python train.py --model="image classifier" --dataset="photos of plants, animals and fungi (iNaturalist)" --train_examples=77898 --image_size=32 --crop_scale_min=1 --horizontal_flip=true --translate=0.12 --color_jitter=0.1 --targets=["class"] --num_classes=15 --arch="preact_resnet" --norm="batchnorm" --activation="relu6" --depths=[2, 4, 4] --kernel_size=3 --stem="single" --avg_pool_shortcut=false --widths=[80, 128, 240] --loss="cross_entropy" --init="small_normal" --residual_init="none" --optimizer="soap" --beta2=0.999 --lr=0.0014 --beta1=0.95 --shampoo_beta=0.95 --eps=1e-08 --precondition_frequency=10 --max_precond_dim=1024 --merge_dims=true --one_sided=true --adamw_lr_other_params=0.00077 --steps=9700 --batch_size=128 --epochs=15.9 --lr_schedule="cosine" --final_lr_fraction=0.05 --warmup_steps=970 --weight_decay=0.2 --adamw_weight_decay_other_params=0.05
Rows from block 4 of a small image classifier, named by matrix and row number. Rows with one number belong to one channel. Each number is 128 + 24 x the weight over its row's rms, rounded and kept within 0 to 255. All counts start at 0. Numbers have three digits each.
After each channel's rows are labels from the 100 images, of 14976, where the channel reaches its highest value: "strongest on" is what is common among them. Only what is clearly more common there than usual is listed. The data: photos of plants, animals and fungi (iNaturalist).
# convs0: first 3x3 conv (model.blocks.4.convs.0.weight, 128x128x3x3, each kernel summed), inputs 0-127
# convs1: second 3x3 conv (model.blocks.4.convs.1.weight, 128x128x3x3, transposed, each kernel summed), outputs 0-127

convs0.77:125134076095167101131178127089186152087117145128104123134165118107164083135091114119087122118174122118108133127116103147125152200146132110161131126147134113127096157124135145155155110070098094145129115120111149135133145122122141111120115129140143114108108115138133131143134124152133105124120093113137140111121118171099125176115131130130132134172118107177108128141133100052085138116126
convs1.77:138129099131163136111121111076118107098143159091122164095149153130163103136116156153119125176221179086173145129140118112126098151139123116119112139075113152114085160116137102126134135110115120110100119114117147147108154151078115107113087132098133111140162101137111137131095137150136099135147122179085146105151113136127120133098114120117137127146124128121091150126142118116086134112101
strongest on: order Passeriformes

convs0.104:131115133086130125095099087101145130090150087122094122104114083149127117117138088124093125124115132122109091118152125098109096160067165101140107084077127150126116122095169119150146098177099097122130121131110122128133123180101118080164107135112138131104107123115153134089132105111129140108098113119153114126116106140091137142101087122092125132161093142127128102128175138144137109164105
convs1.104:121126117117137153122087064094064127126126088105119128152148131073082128121129122119106089133130135103169127154115076168114100094127155115152138121127130141084111146129153121108124117121122090134106140114181111130135113135078120089135127112143132147111181148146138118122114113083152144133092125113145143124145134145134088141130122141125095121114098142107111106142172191142127097153088
strongest on: order Lepidoptera

convs0.18:083089083148123121107096145109106162111129088116127134140099126129104149101087099153165095102167144096099126117100100132099122126139152122118091112127126107146146130116129145176120150088144143089086129122164110102118114090122139123109063065117094132120144102121105115154127129126153108138100117095103101097101162117138103104110115098125079106119102106117114154113128149118109117100101
convs1.18:135130096140131144095133126111113158123159145098115184135116128137144161142114122165145111163184187064144153094112118099160138150141149106133129136119142142089145089144090141111120125120120098118113122100137113121140131116098153149110116108122102107106150078132116109138125094193154134149149134181097113078165097083129125145131150135110161167132100108122124151133118108155112125147132
strongest on: class Aves; order Passeriformes

convs0.75:142081124162136139115111171125109097126117147092109109093103120100093123134129114119161130125139141106120133099115164093067143132173137130162109060153110120135146127109113111129131125141107120131112122124120114083135123136123130090111112085079120093086132149116133136112078109098126111120144132091121081087131105124138141144116114109107106171127109152128144186071123078130121116110101
convs1.75:139160101087177162132154195142126104110105131118152127107127060155145152183131163145123139107107121131132094127153119160102114119129141123135130119154095105124117087133096126130135103118132148144100112092120151122124123124118128121124084175082130098098108133092146137137100105116117103092159119120115146122153117141127132135166107108114111122140117139158096132052124074136120106083128
strongest on: class Insecta; phylum Arthropoda; order Lepidoptera

convs0.35:164108123124167116161110167096089165110123094106159139137136126123096152110106105133127129131103153120130172103151165099163127118177115132094127119104119112126112082092112079116138046112107133142116108142130150087122085132142104138138144132099167084112101147099135102131118127137080142110114126139106122160105144166132140095106136103128139151139112101156123092164117140114132098109150
convs1.35:187098118092156133152119182094111101111123122131141162126127162132116158141131129188119075164108122140165151112135157106179097126110110135109134100130168155116115151094138122116123125120122107136160131204133135113158125120111105111137112116142099136096138130146105116089152138162094158128126155173106142125105182135157125158119112121115116123164116112141148142178144162123119121135106
strongest on: order Passeriformes

convs0.4:115149138143099116146116131126118147094138134130113137146101116144074112169167140148121131142160186142106099111093115119145106115127121170150127107091125105122146148106128129164154145161113140127110099153161135151124136104086170125046120120126121103143155123202134132142109139153117124132113098137118152086161116153118130096117137114163115149089156159085110097123093110150124167107113
convs1.4:126124156183158150119119126134136140154139123110137114115122127152122140141083106178109109112172148123180099179139103118158108117116100188109145101094094121115129143135126080112170097124119112112118100129172087119118163113085113122111144154145135132153147142165119117139102104084100098108153115161123133111131093107145154088135117128154123107152143141098105116127118087140113089126176
strongest on: class Aves

convs0.125:134113113071097100139141122094098122164131166091105085146136098097082087099124132157116112140124137118085099142100117165149115142126138068085120151102094124172093139114172105145127114142139110140105106143109114158080095124124176122102085088126111132136123120133127113138140162146128109106128129087131150106129104135124116125104122104104099140099139117118118098147114112112073095135131
convs1.125:147112121123101168152110114096090081121125155146159116108153155129132158135136109101124150118178131135164097093116101117118095152092134112107136133123131153150123131128121133135108147118099097124176142145105110108118126159111142110110145098154158110158118147176058113102133159140160119129162117131104146129125117091147123098116106117156097143143127139094162168168114131197103079147145
strongest on: class Aves

convs0.115:145111175138091137112119135146124169107142099109143112112131122114047164112107106113133132123089147122124168151123104124182139138125129156100129125112115125134119136129172095075124101145108129111137120158133143120137113086116130162095157151136117162128131105108111088141085147116108127119093132126112097116103121107156093094152141134127081159115122153113105089166119127139153070184147
convs1.115:163108118166114176134117123109112095130107122126146130134137143106095173119110093154106076120114116125168165136117101131183143133125104115090141103124094138111128109130149110121131128131141096155192102174144129136128139125136137109121161127166130098174159145161070125145116144134113141114135151154103134113103127115116111123075100102108101134157109115142172123170107111152102088173151
strongest on: phylum Chordata; class Aves

convs0.39:078109149111134144114135122125147167115074078165113131105168131098122088122147145149118097148115111127118112111130100150123134055096137169129137122158144134101097107096141137108145120129133179121096149177142140096152111125115094161128160126068088100134134132151123110140131147154133095144101076093136098128115125087134124122114141107104166130129133131095148118108106151156104137149127
convs1.39:121153105116089117120130101154137151136136123162137162135159110128141122116113116123116098103129150129164140115145127054113147117096113162096087138124120128105122162098125126125132106151122135081111116124181114200105103113121140131096149126120149121141146129127139109136112076099162121185107134146143091114135086106146095104167113130096194113123114121143128126134092102109085153158152
strongest on: order Passeriformes

convs0.13:131109089081089154131105117107122137153156155132131108138106089147093119129128162102140140112141087118169143160125071134105131122147099124151109113102130127120102160160129098133111157161165116117102126126113113132099177121119124100147122105131148097105112144095142159131181090124113135140133106139175122152114107121141103121096128073146112123118106124094084127107134111132171099080072
convs1.13:083146153143141145127103113154111096096109128122104128130118128154127099128183140089098133073064122168146079123118150123136154136098082125122126105104158145174137138136129128130128109179130114142179137108131135147111166117132127134120102113156157154101128156160093151098179117136142107132115121138150130096133132112100145093103146109116085113096164110120161121087171119126151102139138
strongest on: order Lepidoptera

convs0.73:144148128164116133120099125140157123109150127112132122111135143165134144138141091118136153078091141103144128129147140096100137104129094112141078158124111113131160156119066119092080114133073128125131156119089112120125127173102120106174088085096157122111134115116162139146170102130136169133111150102111144142124152136147163147132114096116125134112165076141131125088183131145122112084122
convs1.73:123079101137146110151128119160197114119078116166114094127110172145153117140110144118109134083109139136185118108104116107096120105117134144088104138139119169139109127138092141120126130104102126134184149127102098133125136131140130134117122139090120145112077099068143092114076099131136124104103117164123136105140089095113151131132104118140146123126126123103139120113164148150072153125160
strongest on: order Passeriformes

convs0.54:094106134114103122103132137120126149079110075135121123133117084132119104103089091129113122133121081124137095171163083134097112129110171157155110105129137162138111120129097090142117102081150143118145164126117110127177123116129088130114092137166082151120131129128103107126126173120091148144120127173122130098121149141116127169118094155137151123119149122153068104153163101100131098139118
convs1.54:107126132108110150096143105137137129105085109206152136155147141121126077131107131133131113087122135138121153141143129072082140120104098179148103113126118131105144148109083100126140151141152152149132118122067097168112133151125148134142112138111114129099188108150130113145097118102143130136100112151143118079100093095136102136114114111128128118085145106147144077100110097120157115108147
strongest on: class Insecta; order Lepidoptera

convs0.70:147141127124144128113138080113165074174088160112128093116139146135128130115175126143113155149105110164163103142160158117147122141088103171097112146142102169114143160090113093105135112139110133140129119106134156100135174122112149078161139154154115115127118093144149112106128144146107147135108122136126126189156137161152174159102119135144144118148142111116104118184155105161108127103120
convs1.70:122128124090115134120109074094152083124098165141115098110125101140161134165178132117112143126127133192155119105104132108111112112102084138115116112095150167136117159099124110130143155137082099124138123126157111129127135169131127128099110120110073132126117164172136109086116122139119141146128097099136112175161160087143157133133116097173130113104099126107176109105136105119109093118154
strongest on: class Aves

convs0.56:141119103118091135114101099157109132121127091107085088131109122132102120100130135094134079141165126159108117101120101143104078140119126133118131095147136170098176128157159139150093139114118113101113065162152122119127131139115120114095136086122101145165110134081169138165125123163130137189091121094151116169109143118128105141158105115130124135104129134144101123112131135160099100117081
convs1.56:172097141116131140119105094098152076104108140129121094131103150158122085144139096144133132158126108110144137117147145111101104136125095162089098126111167169130118162091145138111114113130104120134165139182129110092147159145123110152099154120086156130143126138137123103161132106126139123176108146129132145188137170131119157096141098174157199100104128139117121110167120119143123129140115
strongest on: class Aves; order Passeriformes

convs0.76:091099129134127093078165121132130158116166148144146115114139114092139148122145052096123113090119144130106116093147092103143140127113091125135140145130126102115173154140074134123128148162103133103119106101147138141118135180114099124136117102114136091124116108146136107061116084087116095115125127126156091127155096120116072129138162136107120105120118119108134161075144145147129125110127
convs1.76:124122119090115146116127141133132134134139105140143118128136159149146143102157105166131133177171135122118113129100128085086132148093097123076103145063152141172127152108116160133126126102083147141123142116084128091129132172112124147094099124069126124139114132127156117140131133118110157106137145121153112136195100097108096145149115126083138101139151123147115122082174174153104126142134
strongest on: order Passeriformes

convs0.81:099101129139107121142124127096154142117156143106118174084157106124155175129080125137141151115128093117117124102101127159146122130133186089120126120146133073133163159178147144101113169139105122115179103108114126114142102127169110101105125147146108123121131169104127125126171162130123161100121078123138149098108109156065137111137127144105103110141144134152158143126160137143173153141125
convs1.81:118112140110128168138088131111114124122157127128175197116121126131152181156144161131130124095113110131179135112122120108107098087098143108109138150132127104132117188103149125149142121142119134114143124145139131193106062131132105116138095144107138119111153187133117124103137109089089108118136132164095140095150108115131147112155082101129123097100133150168116146096146102143103132150138
strongest on: class Aves

convs0.26:076096140134121123092146158128102179101136135133150087156138114115109148110079115148132089105121112098135145116134116130137138108137130101109123102111123145134147115116146152117111113173094122096134138151101127100091109099186082174154184152128114125170141120117107136104113136143113120151179145131105100113146141096129131125133118142084205129130108135176147122118092124109125120145161
convs1.26:094129091170139175112115120142124129109146128121144140091105159109135114098091100089102124118104116131186117069106173100126145130094118115076110129106150149156132157102132137161153086120104123126143127118134141167092100130129120153117126153102144118165138147115150139112107105115128120124165154142132118117167119101135134122163103157080183101150138130132124160089104115140110189129145
strongest on: order Passeriformes

convs0.3:093104110124096158123131113141123123153115112137171146123171148138098184161161113106107153113129163149130128146095121111173122128105140078154119169141131090144137091118105164155152156147154123130160150153140104143120140103098119117152089132100093112162134163109135106105131132168129170094129125117164120081133076145102111091112109103103108120106143106110133116140108152177113143108152
convs1.3:130112127114127185141131134140139138125111123106102176110107181112151155127150114109137129121175144166179159088116121127130114154068167114141144143089118111141114164104141132127168103095107084119136147114183091126126126129086114152128089116127126110127141172123139129108117132152112108110145127144112099083134155120121112122156121114144125123134148104107136122105114170168115158139207
strongest on: class Aves

convs0.57:124083091153147112116107122105169089146127103146123114153097136113143138144122114096137120115092114102108101144112157119125146148135127159109138115133108097071105095107138098127131138115095102115107128127170114124125104090092093092149110120123147125128098102108166111154146071143141132115077106098128128154065114098114107122122123115120120134169112072089102108121137163151085110112091
convs1.57:167110127129170091095064120090136156127171128135100134144130122119114084143137106152118166129118112094139119096143116147111140140170143116130124168161108117099134093130128119127081107142093124126140090108129145141130100121158090106101105086112167127132119097098124132136142131129125124113113123073109165123139174107108142163125168062144149166098165119081096143117135133119141129138125
strongest on: order Lepidoptera

convs0.105:126107097153124110107089147101149122126120096146141101090117205162152117119154156102134111131120149124123143134120136147088115106161139124117150228125116159091130061114130093155113176120152128132094148106117120112120114136133107109107155127150168145149096137066100128132159117112137131126120130118103142116126099127172144112130155123144129141138146133130120083149120095115114126157141
convs1.105:115118123126118102136105107138122124139130150181127107146140176134113074130110174120120150110133106170149144134152155119108149108106138108118166167185095117077126128157103136107140124134155132114122116113146134124134096125118132115131152145167120141123140071074127095131112149132142141147137104101105103112068074132145145138124144101166158188146150116132130114155109107105132128122197
strongest on: kingdom Plantae; phylum Tracheophyta; class Magnoliopsida

convs0.46:155122107113118162133085149146102125099116115098116103099119131145110130162148102094131112081106106152160162107156134121109140112134102151098135147116127120126151100101109100108094127126119135138100107121114142108106135109124074093108117082106182104107105128087113093182106088140083135140119140126128109158068116111157142104113127106186144087121137114121093097115149107107106101124131
convs1.46:136093094101107147109118109105198157123097119135113110118129128113096130153172128120111120111146114157108165139135152098144146100153121197129165144154111102114109130137106116118131128137103123127113132123150160134101136119176060160106123120100184108114112109106181106164116113136114120105121129107150143176116139135120156118125152105184164119107142132107109085148111111125106159111148
strongest on: phylum Arthropoda; class Insecta; order Lepidoptera

convs0.60:129136150116150123144171102107135131137169152132127141087132106147153108097109124134104151129076131075109094165161140114110160138121118126151087136144139080134126162138133112072129091100108128157139152116085125142145132149142122109162118179168160089100121134145109150095140143093149156122147138119121153129155163140103119141128108099094154155152150110156125121125160094099158077099149
convs1.60:167120165133150073104144088089099127101132124125114093105119139136146128132124118139096152148135119111138081177126123102122091138151115145107083124112151115093120145105127086128120133108114147173149133138076172138103143148133106105129113093116084149121136139117115165119142151086109153099156139119136135138157141131141099149074126078120126164130118090109133120103185124089144139084113
strongest on: order Hymenoptera; text has "bee"; family: Apidae

convs0.6:134131113139136127128148114104122152141131136156118146096122102143128088109134085082155108100107163131131129125116112127141153144073107146128133158071125144111146145128107135070136171166138113120192123134125093050117127096086125131131165130130129081118127108068157147127125119127135136144082170134128138150107141127179123118162125156121150128111114128098138130148166121144171103127128
convs1.6:139124148125152176118143141132087133141126144151175108135120154096112126094129114100102122126094124134182063135146123102157159115111120143075141119097145142143129110113106088113205082166116130148120143101095130159146114135137110092080143115156132137122144137131123137137106079126139127160136138163121112118116110105111121115138122173110132084130167117110196135135128128130134144167110
strongest on: order Passeriformes

convs0.59:129134142155117098125111103109090153128158119115172111081145105143131157146135111159132099105146173118121133149102116147096134148113130122158098106133090133113124125132185187181131122143121164105090112185146132103131132125135133118096097108139129120164114115094108118145081159145149106090116073144128118087148105146073106126147166102148109153148121129130099133102139149102102112141133
convs1.59:161123171151167138103110113130068087134144116116138163111111108119125130116137139144131092120165163065155110136144098142115091138131145128131147107077146137095111168146175114120131116115112145122093117127114071111134124123092135111103107139119119145139120141102112117109091113127125104123137119183150147109160104107114098101130105135105142140128116155116100182142178091137152134192147
strongest on: class Aves; order Passeriformes

convs0.113:082109104116167123103176139127117114127136080084159101138149108081132112127073119122143100143148126133094136138142146094125134112127155127096133118122131130126149080143140148126092132063109140171087160142146137121165092095140134136115139100099133071163125124158107115107132138145129120129171111067138108151126118115117122131135127109080136129145137112112056140128141120100105132151112
convs1.113:107141129108134148112156111126114128106141115093121114144136116095126158140145138180143121102153120155109150108139139088106108123092123158131162126137105142075118154104141126133096136116165162115064097127141098119143113108105171166144134117107114120096123118197131112117109113082109129114170147117138088106137096129174115132116148089089107107078113145132089129115120137085073145123125
strongest on: phylum Arthropoda; class Insecta

convs0.45:131121102120137104137181149123110155086169043114138104169109098094113116121124105098121105147130116131092165170151102134141150153161126120097123120131120100104113102121128133107104138046133137121137096136132127126150108133118100136139146145132131098138131100143129126115113135148109107125122168159075142109087091170133116132151139129126152136088146124155070097124109131091138098126111
convs1.45:120108108127120172128112153122109139111196101117152146125127127116152116099094150149135128151201120128148108108128140080120070144107108144132096132075115150123118104077112130148157135111095126139097147128139139110116164146071154114130081151129143107131131125112112114122115122148097128113155119171114158109141152135112132158138087126120129127139150135122063112142173158145101090164125
strongest on: order Passeriformes