config.toml
model = "image classifier"
train_examples = 77898
crop_scale_min = 1
horizontal_flip = true
activation = "relu6"
depths = [2, 4, 4]
optimizer = "soap"
lr = 0.0014
beta1 = 0.95
one_sided = true
lr_schedule = "cosine"
weight_decay = 0.2
Rows from block 7 of a small image classifier, named by matrix and row number. Rows with one number belong to one channel. Each number is 500 + 25 x the weight over its row's rms, rounded and kept within 0 to 999. All counts start at 0. Numbers have three digits each. After the name is the row's rms in percent of the matrix's.
After each channel's rows are labels from the 100 images, of 14976, where the channel reaches its highest value: "responds to" is what is common among them. Only what is clearly more common there than usual is listed. The data: photos of plants, animals and fungi (iNaturalist).
# convs0: first 3x3 conv (model.blocks.7.convs.0.weight, 240x240x3x3, each kernel summed), inputs 0-119
# convs1: second 3x3 conv (model.blocks.7.convs.1.weight, 240x240x3x3, transposed, each kernel summed), outputs 0-119

convs0.150 094:500548479511476501477462477449488519484422495454485476531505457505498497496464473466518481471463458488495504472496437549491513506475501507492537520480520504495458458513478494474476487544508508489511520502491484517472471490494516491483481511487501511538519507485514464528507461483497486530492470496510537467479507477480493503476516498486467509482493550428470524
convs1.150 097:499503478443486508507541559504501525574507507545487504527492484474474473531507506498520469481483503463504510513518497540478507491495522496510472515471511524509470535525471491491495528494448509512498466497470485538468491496492468506478475465471493528482503497465514496489507476540500490503533482471495486481474468490466489459510498469505478456522486558487497476
responds to: order Lepidoptera

convs0.217 082:477497485541495531469461503521508497476466522505459494486477541507486485497473506483528470458496481442490476508488490486499522509536551527476516519511498503504508478482516496534452518495513487500492500523491491464458452502509484502460462516472497504522441545449501475486479469457446460496485492539480490518495507496465505524498484517507510480473537520481488547
convs1.217 098:493491535470534489477461526479468509563473512480497552515519533483507523488511503549497457471514464483524530488468476552499483514519502492534502506505521478461523468543490545501492564522456472483489478547506486479529489527470491512478461502492511517487497494537497479541523497514462478513513482482496504497525508501524503542510520513491494458504481463526492504
responds to: class Aves; phylum Chordata; order Passeriformes

convs0.124 122:497465547493519501524480499496499455478494502515514491425488519480481462461479499524503508482485527526485473519493471523480507519501546493507504494511487500490482511482482477506493493494535489499519504508450523493487487500461465481503508485484486492462478477504477527474474515471509457473482530502497513520466472466507522467483484494511534462490555503536514466
convs1.124 092:529515552482508494538507471491537515468502485506518516507497462497507513539503500503524494476504479484495495456466511516504527538452448484509523504511502540480491463494481491500498498462539500462524486521526480477495513490489508498509550480477512497519525500510454458472499555488451483521487510485524491440493536490454519461520523522520488475460498479505496520
responds to: order Anseriformes; family: Anatidae

convs0.3 105:480482539505478508539481479481520497505486543489527507498509526499471520497492506520538461512515478499482467480489469486491525492493549460503525478477507500523483517516503462478528514493507498486523477575486451515508526507463502509570489500454487459535473506524508521526500487503496481481487502508506503490483477487472510492460483494482530448467513526479495446
convs1.3 104:498528551518479509529530527479518486474522507521513535488479504518553511523526528513510514502465503483540501537498470500488531528489483496539505522517523535525522504496543492459526508517515498483483501547512520502468505497504497499547493477494461495448518511567497525494504482508512518511493484484514486476498512522512483472500512490503478492483529492520490486
responds to: class Aves

convs0.6 091:508488467476515522505479491545507480508507512472504489521466541511485504490465466482512525515493507477486478499530484491508508471472490505499548500501477487489501492499490487534513493508475507506525493472497507517507592492468483507482463534489488502536478456483500509475496464501479441504538516468561469510499525507505488474466469491479522479441502465547488510
convs1.6 098:471461475474467495512458495520476508546503525510490480513534553509480478467503544503509486496530535469540488509517528551487525494482555526532475482491467507495517541494487530472526499500497528490503538507513502534543508473499549511515520504473563520493500508465498482526537454482501460469535481531483476527487522499492513516517534492498517509483494541513491485
responds to: order Lepidoptera

convs0.159 115:491522503475497484467477490471430526522451459469511475482526452512550459482458529470448498479489492536459492472488497511503537484486466483474532499482481509494519449482525523523472474475515471502561493485481492471488498459495474533486500512479506557462516456490475505505521505483494491514413482513500517469493501510480478501469513504503493488477510502550473539
convs1.159 093:487529509483499523477454465512479529458506523462505509510509497504534475500510493509536506481500516549521485504493477521489513489486491524466497496498474520479504510540538554494481548478505529462528501506501501486488490489458491483516540479518465530506549530527474489521535534533512506499479445531485511520538531507515497495501481557516524512460488496508512483
responds to: class Aves; order Passeriformes

convs0.21 096:493471541502482529539496502520486494499492483513471492513519531499498457478488543496488476478519506442511553520510491504458492491499494502479439522495498460506481450511510487509474459493505492526458532516436466476512470488534531485454478480437510469497475481526448497519513458476487518504483509511495510472489493559509498483493476473453503461515516485515525501
convs1.21 105:506495514527489462559478554439452496494538463486472496496488540506485456514494521481522482538533487488527486492510526541473471490471496475485495467495481501490531466514534538468489459486533497505488484476498497471531481559476497516522515514468516481498459482532516503477498452470481453491494529495485473514506496571537491514471528483459476470500475476539495504
responds to: phylum Chordata; class Aves

convs0.43 080:467546507480520504485456490560514483481494432494494476508468482514487474520466445523567507489454484471451503530518479501529481490490505487509517501553514519512498500507518491558537491491477516488489504499472476565516442489517529553476431514488491473510470523470489470526529489453511488509514521497525522493495509478487470479459452487492528479462499520511497488
convs1.43 096:509437502474507498485475491480414509548489488483492504499525545519468507504479507505472463452523491465481526498492530501491512523510505485530470491501556526494513479524493493478519527465480524526466477481493500521543537536530523493465492474462563505484491519496528529525540471549465471499487505495472502507483476516487495544474502499506509528503498546504471479
responds to: order Lepidoptera

convs0.161 108:556522426504475504491554461473517470502500470498516507554536494534502485477533485515520502520520540472479508469519534505461466511479458479480514488482472507471495482542504488474506503492465520474486471503487475476496536453455520533472495491472491511503492450530475493485538481493514536483515469445511494471496547502484488481509507498479506487513460475490484504
convs1.161 094:535523520460481501511516479541524512484504497501506512552496483528507486488589498454483513471495540463477493477455484481503517513480534487501484510499478505500482512559515482464444488532457529487481478525496475526516536494527455504516475503493472494476488512473467477507525488487515516483555487552504485467463513490490514477538491477477484466507477491454492521
responds to: order Lepidoptera

convs0.183 079:519479514484486522494511504527516510521503512496484491479487532446476490522484493479460533563514501491475469483440531490480512479529500421495499486475548472518498496503465540527519477498483451526508488517477472530512475490494534467488493536559501455459538503476513490471487480491535478475461479510485518516508493496486506534476523543529527534485470512498510525
convs1.183 100:504520570495518477520540471487498506506483554456531496459496517511496523485475506532530483485504489536456477479475485477496487535566475478494519481502507510496498465473466485478495526502548490506452469516522472569515506523495535464547484511487481484520558517467471485483441515492489511503476533503532500494496479512518493500481494498507475500498528481507487503
responds to: class Insecta; phylum Arthropoda

convs0.40 099:559444483490478471519477498430473519485499514537553482497539500487498530530469507459470477507543499452507513497524515476486504491514499497511474480455486504490497493508536493455511449471507491501518477506473498509507507472509527466508516499541489478513523469499543467527464475546492523521526489488482439508523510481498526506530488513460454473537472477442527458
convs1.40 107:487527517530483496524513493504518504486478499479487512480475474465510505506460533500496506530528515492541494514485482498460497523507495522558464522517494561548477489501527498459514521529539522476525525505504508497548533449509519480527507485484516471488487467495457506504515533513504509502526487478529492506489521499504455500463457483509492446490495487486511444
responds to: class Insecta; order Lepidoptera

convs0.198 095:497482468512481479465506527465490498519489494510491480522473414501525486442500484505511505481473494510477513506473455498511457519485475469496503533534478488511428451480493489482473481557493495539515475480500489487478458479519502484486480495455496484507513493502532484523558502487459499494453498473513496513504514480486478519460495471527473530495482492499466457
convs1.198 095:506487494490501505489510538493476476563534520480486490512545484486567466498524501504489543491485499454489437541515520560497486501466517463512480534468492509512487506524461529478474511457501498522479470479459493493479508475486474503445473504443470525477519525484489495507539471489507525514476542486489479474507513473552478468511510501485493436494470520503493497
responds to: class Insecta; phylum Arthropoda; order Lepidoptera

convs0.69 101:484519511500514526455469476519571473525491536449501502496481516500510506447484489503511537474478480541468529523486463494446485496520460485496499507495579510494476504507458512537519513520478506486498485546488519531481473572482568501471481519494518492485496544497477546483490508463482523515494491474481546492461517530533458488572476467562487499479503517523474504
convs1.69 098:486450516480540496467496456451478484540476496470481486500498548511451534483473515527518464462506484524491499507516500525478547465544465483486457501498545435501505486537473511490491545505483493516465489460512483508500524538488498485485473500508523460535501533507528500569461491520503541519518491488492485523522465487545478517510519505489508516510490483493485477
responds to: class Insecta; phylum Arthropoda; family: Coccinellidae

convs0.30 096:483504483522456505496486535510504562462505490520479498527493495496511526517505481517508484490500530490511503517541491468500502551474499531491465514507477539490498514505510542482471536483506537490439523480505479532494509511543495549507563496476502534527481527493517501477507514522459454502509481517495460486537504484496510524546482526481465536485473502531477478
convs1.30 100:479448487507501516525475479451487494534481482519462514500478479469494475483518496483475437497547555499500511503518484531451515497474491515519480553485479561495537494490476506503526510491496518474467500520506509503504489475510507491509470507473511529546467498475514465497532539557488498537503493484511483518470489517469495518492481468494556472475503527510494502
responds to: class Insecta; order Lepidoptera

convs0.109 088:488491489498519527472493510490509541494495489484549510490486467474474529514480526490532505530479482444495516462450510519498493560488510538493513488510498517519563507467463471475463455480486460536479467476465475522475487517526479499514493473538478529478469501500504495492468496480493501523497531504510521511537509486493514518509491465520517500508536534492503500
convs1.109 099:459443486486532506525559472467506499524493468485487455469470499512470494555486521487497493488506489480534477453518505514481460534490504492510491486491549536507530482488474522501473484470573513480502520469508520497500461464490468469502480472486496495498464495478515476504499524531462473503505502461479512487482540493476503481514509467491512459506509566494479498
responds to: order Lepidoptera

convs0.206 104:494490477460532488473524523561498511502528502487489495516496511506483502482453487481498501500490523489464446526478461506531491496482508477447541507479488517499460465500518532505505473487522483516463513515495493523534506507518476481509488518495478520534507508490498504477497528467500487531499485488508465457462516476501474530499530456566483519461444459506531481
convs1.206 089:530499513519515500509465527510462518505515507517525499452503482504500522490506482495465479495517494486480476504551496440542508497458481523536504464508504453476475475480449504507491473487493480530467527512496508506516484493524497470451507517456513488502471494462449488479474512472518511474487517486504505508510493461490522523538504485514475494508494528471514460
responds to: class Insecta; order Lepidoptera

convs0.51 092:500494515484484512514489505520518515536475525501493487538479513505513516507476543495506472474511500488513488472450526487484499510479533524515476510448495514520477475491523520556527482496506454516517500539456500529479519504514506480510501567503473514553527536468515471507505518506480502570475469527508474543492521499512531563482478519505511479519486447490494470
convs1.51 107:458527488439500469477543505503496503555529504521499481510526486482515488487482502518460518478464479502508483505483506525487505536467495501503507521538469498501509501525483512520480557479461499496470499567490517532524517488486529497518454504462481501483521514487494483528505465499479479499503478497500432487502526512487528520521486505490480455512451498485481494
responds to: class Aves; order Passeriformes

convs0.106 091:493448498450487536495490502493487503455472496521547478497553515521541491491461518458474479508497486516497460496483517453499452458532449487504498477490481459514533496504525500491461464457485487490523502497500476444466532486527517502457470516497527479493525477491487501486517468475526492476510506475468470498525519513433518479514490489451500490498495442522536513
convs1.106 102:505500486477479500467492489490447502498489493557504475538515469518485477501530471469496449467494511477539524496523492505529455437494512507484532488492478498516525485506528522481492551485463504461483510590470498524513506464492494493480475514495480538517502536509483482523512490532488562489500460512492470499472535496526507502521491521491535481499497506457509531
responds to: class Aves; order Passeriformes

convs0.231 107:503526497473506483489554484481464462485509468496483509465478495465496454530503480500499476516514514496473480494459501484518510526497489458507481471547488489514478499451503535500473489500472500493476478514513531494506477477467468503495487500480494524453508490548481492530500511475574506476474473479500556469520505492508494466483519504501509506502460529478490509
convs1.231 093:495443520521493494487559477475473484474500503482510487487458498497494499519544462491486523477468511512465510468509471505519484502492505425511514482517491449500480509461503445504463535518574512540466480509515523497513480514480521501502522508478483503496476485487454503473498469493550514459518505504486503475499476497531488507483493499527513548468467493509485477
responds to: class Insecta; text has "bee"; family: Apidae

convs0.123 077:512465545492511498480479505497457476464471527449481458482499489494462463494523508541520454458494518550504470519491463481497508497488477500481504459521483533473489546540473471501526464487509482490458522546499545488514473455487461508527526515509501494445473493450469475498469516495515487462471481492499535470469470451456464494492495489495501497428493469506486508
convs1.123 113:491467542446499491461507514497463467526537483514476528524558511539487482480523515508480496433500476450494523497538547496507480481528497491500467476530453488467519486522523532476510541506471503499485518557496446483492488533490524491494526473471526495487483474526461511495495451532494507457504523470490500521512473482507489492482495503485474492462497499535490498
responds to: phylum Chordata; class Aves; order Passeriformes

convs0.23 092:497470497504496513505481489493514465472540494511519483506494450467456517478495539504531499456502505484471500510530475493478477552498505500497519482473470467481471501505497486487502519506486475471486524460498484493498514530502497494497483473474509514537493427513497501496480482470516515450538523526490440480457512495506539441441462513506492471527507506504496502
convs1.23 106:509484437498498488486475478515535473510550463498508499491438497486484529492486505490486477473520485484536464450513538487482492500466494526525485482484499530520508496491522494500474489525516494509549548479543511469491492446526504476486506534546516504490538466500512499506539529518473448478499515478511525522526550489482524474511513491508479468531521442485486510
responds to: order Lepidoptera

convs0.16 084:483517454506482505472485505499559482521545525503431490497502473494468489469502538509474496487493517472520527507522478526512508443486482534520504552502542507521517496494442486461496538545473533475481500478512514524531528498471508509509505494513500507482493456469474517534471510498479512480502487496518505508482482508519539488460488521494504482454530477471500526
convs1.16 099:532502493484476479532538538487507500551513520524486514502525504466522485483477522474568490499529488479522444525554495459446506529460496450487470509487493499525484526492453547473491507524512488459494492481514509512446544510517465522529509466473476528534481503473494479515473496499508496505505486493485479478523492492485495467503495526519470461447482517514496478
responds to: order Lepidoptera

convs0.164 089:436485494498525456478491466510460472479472538516533472482496482507516510438459497478510520490498491513471454509521469519536512493490518502519488477503532544500498460542546492498531476500508504463501529482497491463502476499511470529513426488469498523492506529506505459550496496494515476464490461522500512485513471493432477502458432500462496452490473489502513452
convs1.164 097:478440481449533481473470509522516488534530518506518502528485476501473545477490516521489498511487478497500530494562498503501505491474488511488442467544525526477514487510516505480500510488466548502484533471514527523502517467499537475492476487480546504497506572473510503536506493529489504481492520483502501500485516472521486548523463546499504507517499495496502504
responds to: class Aves; order Passeriformes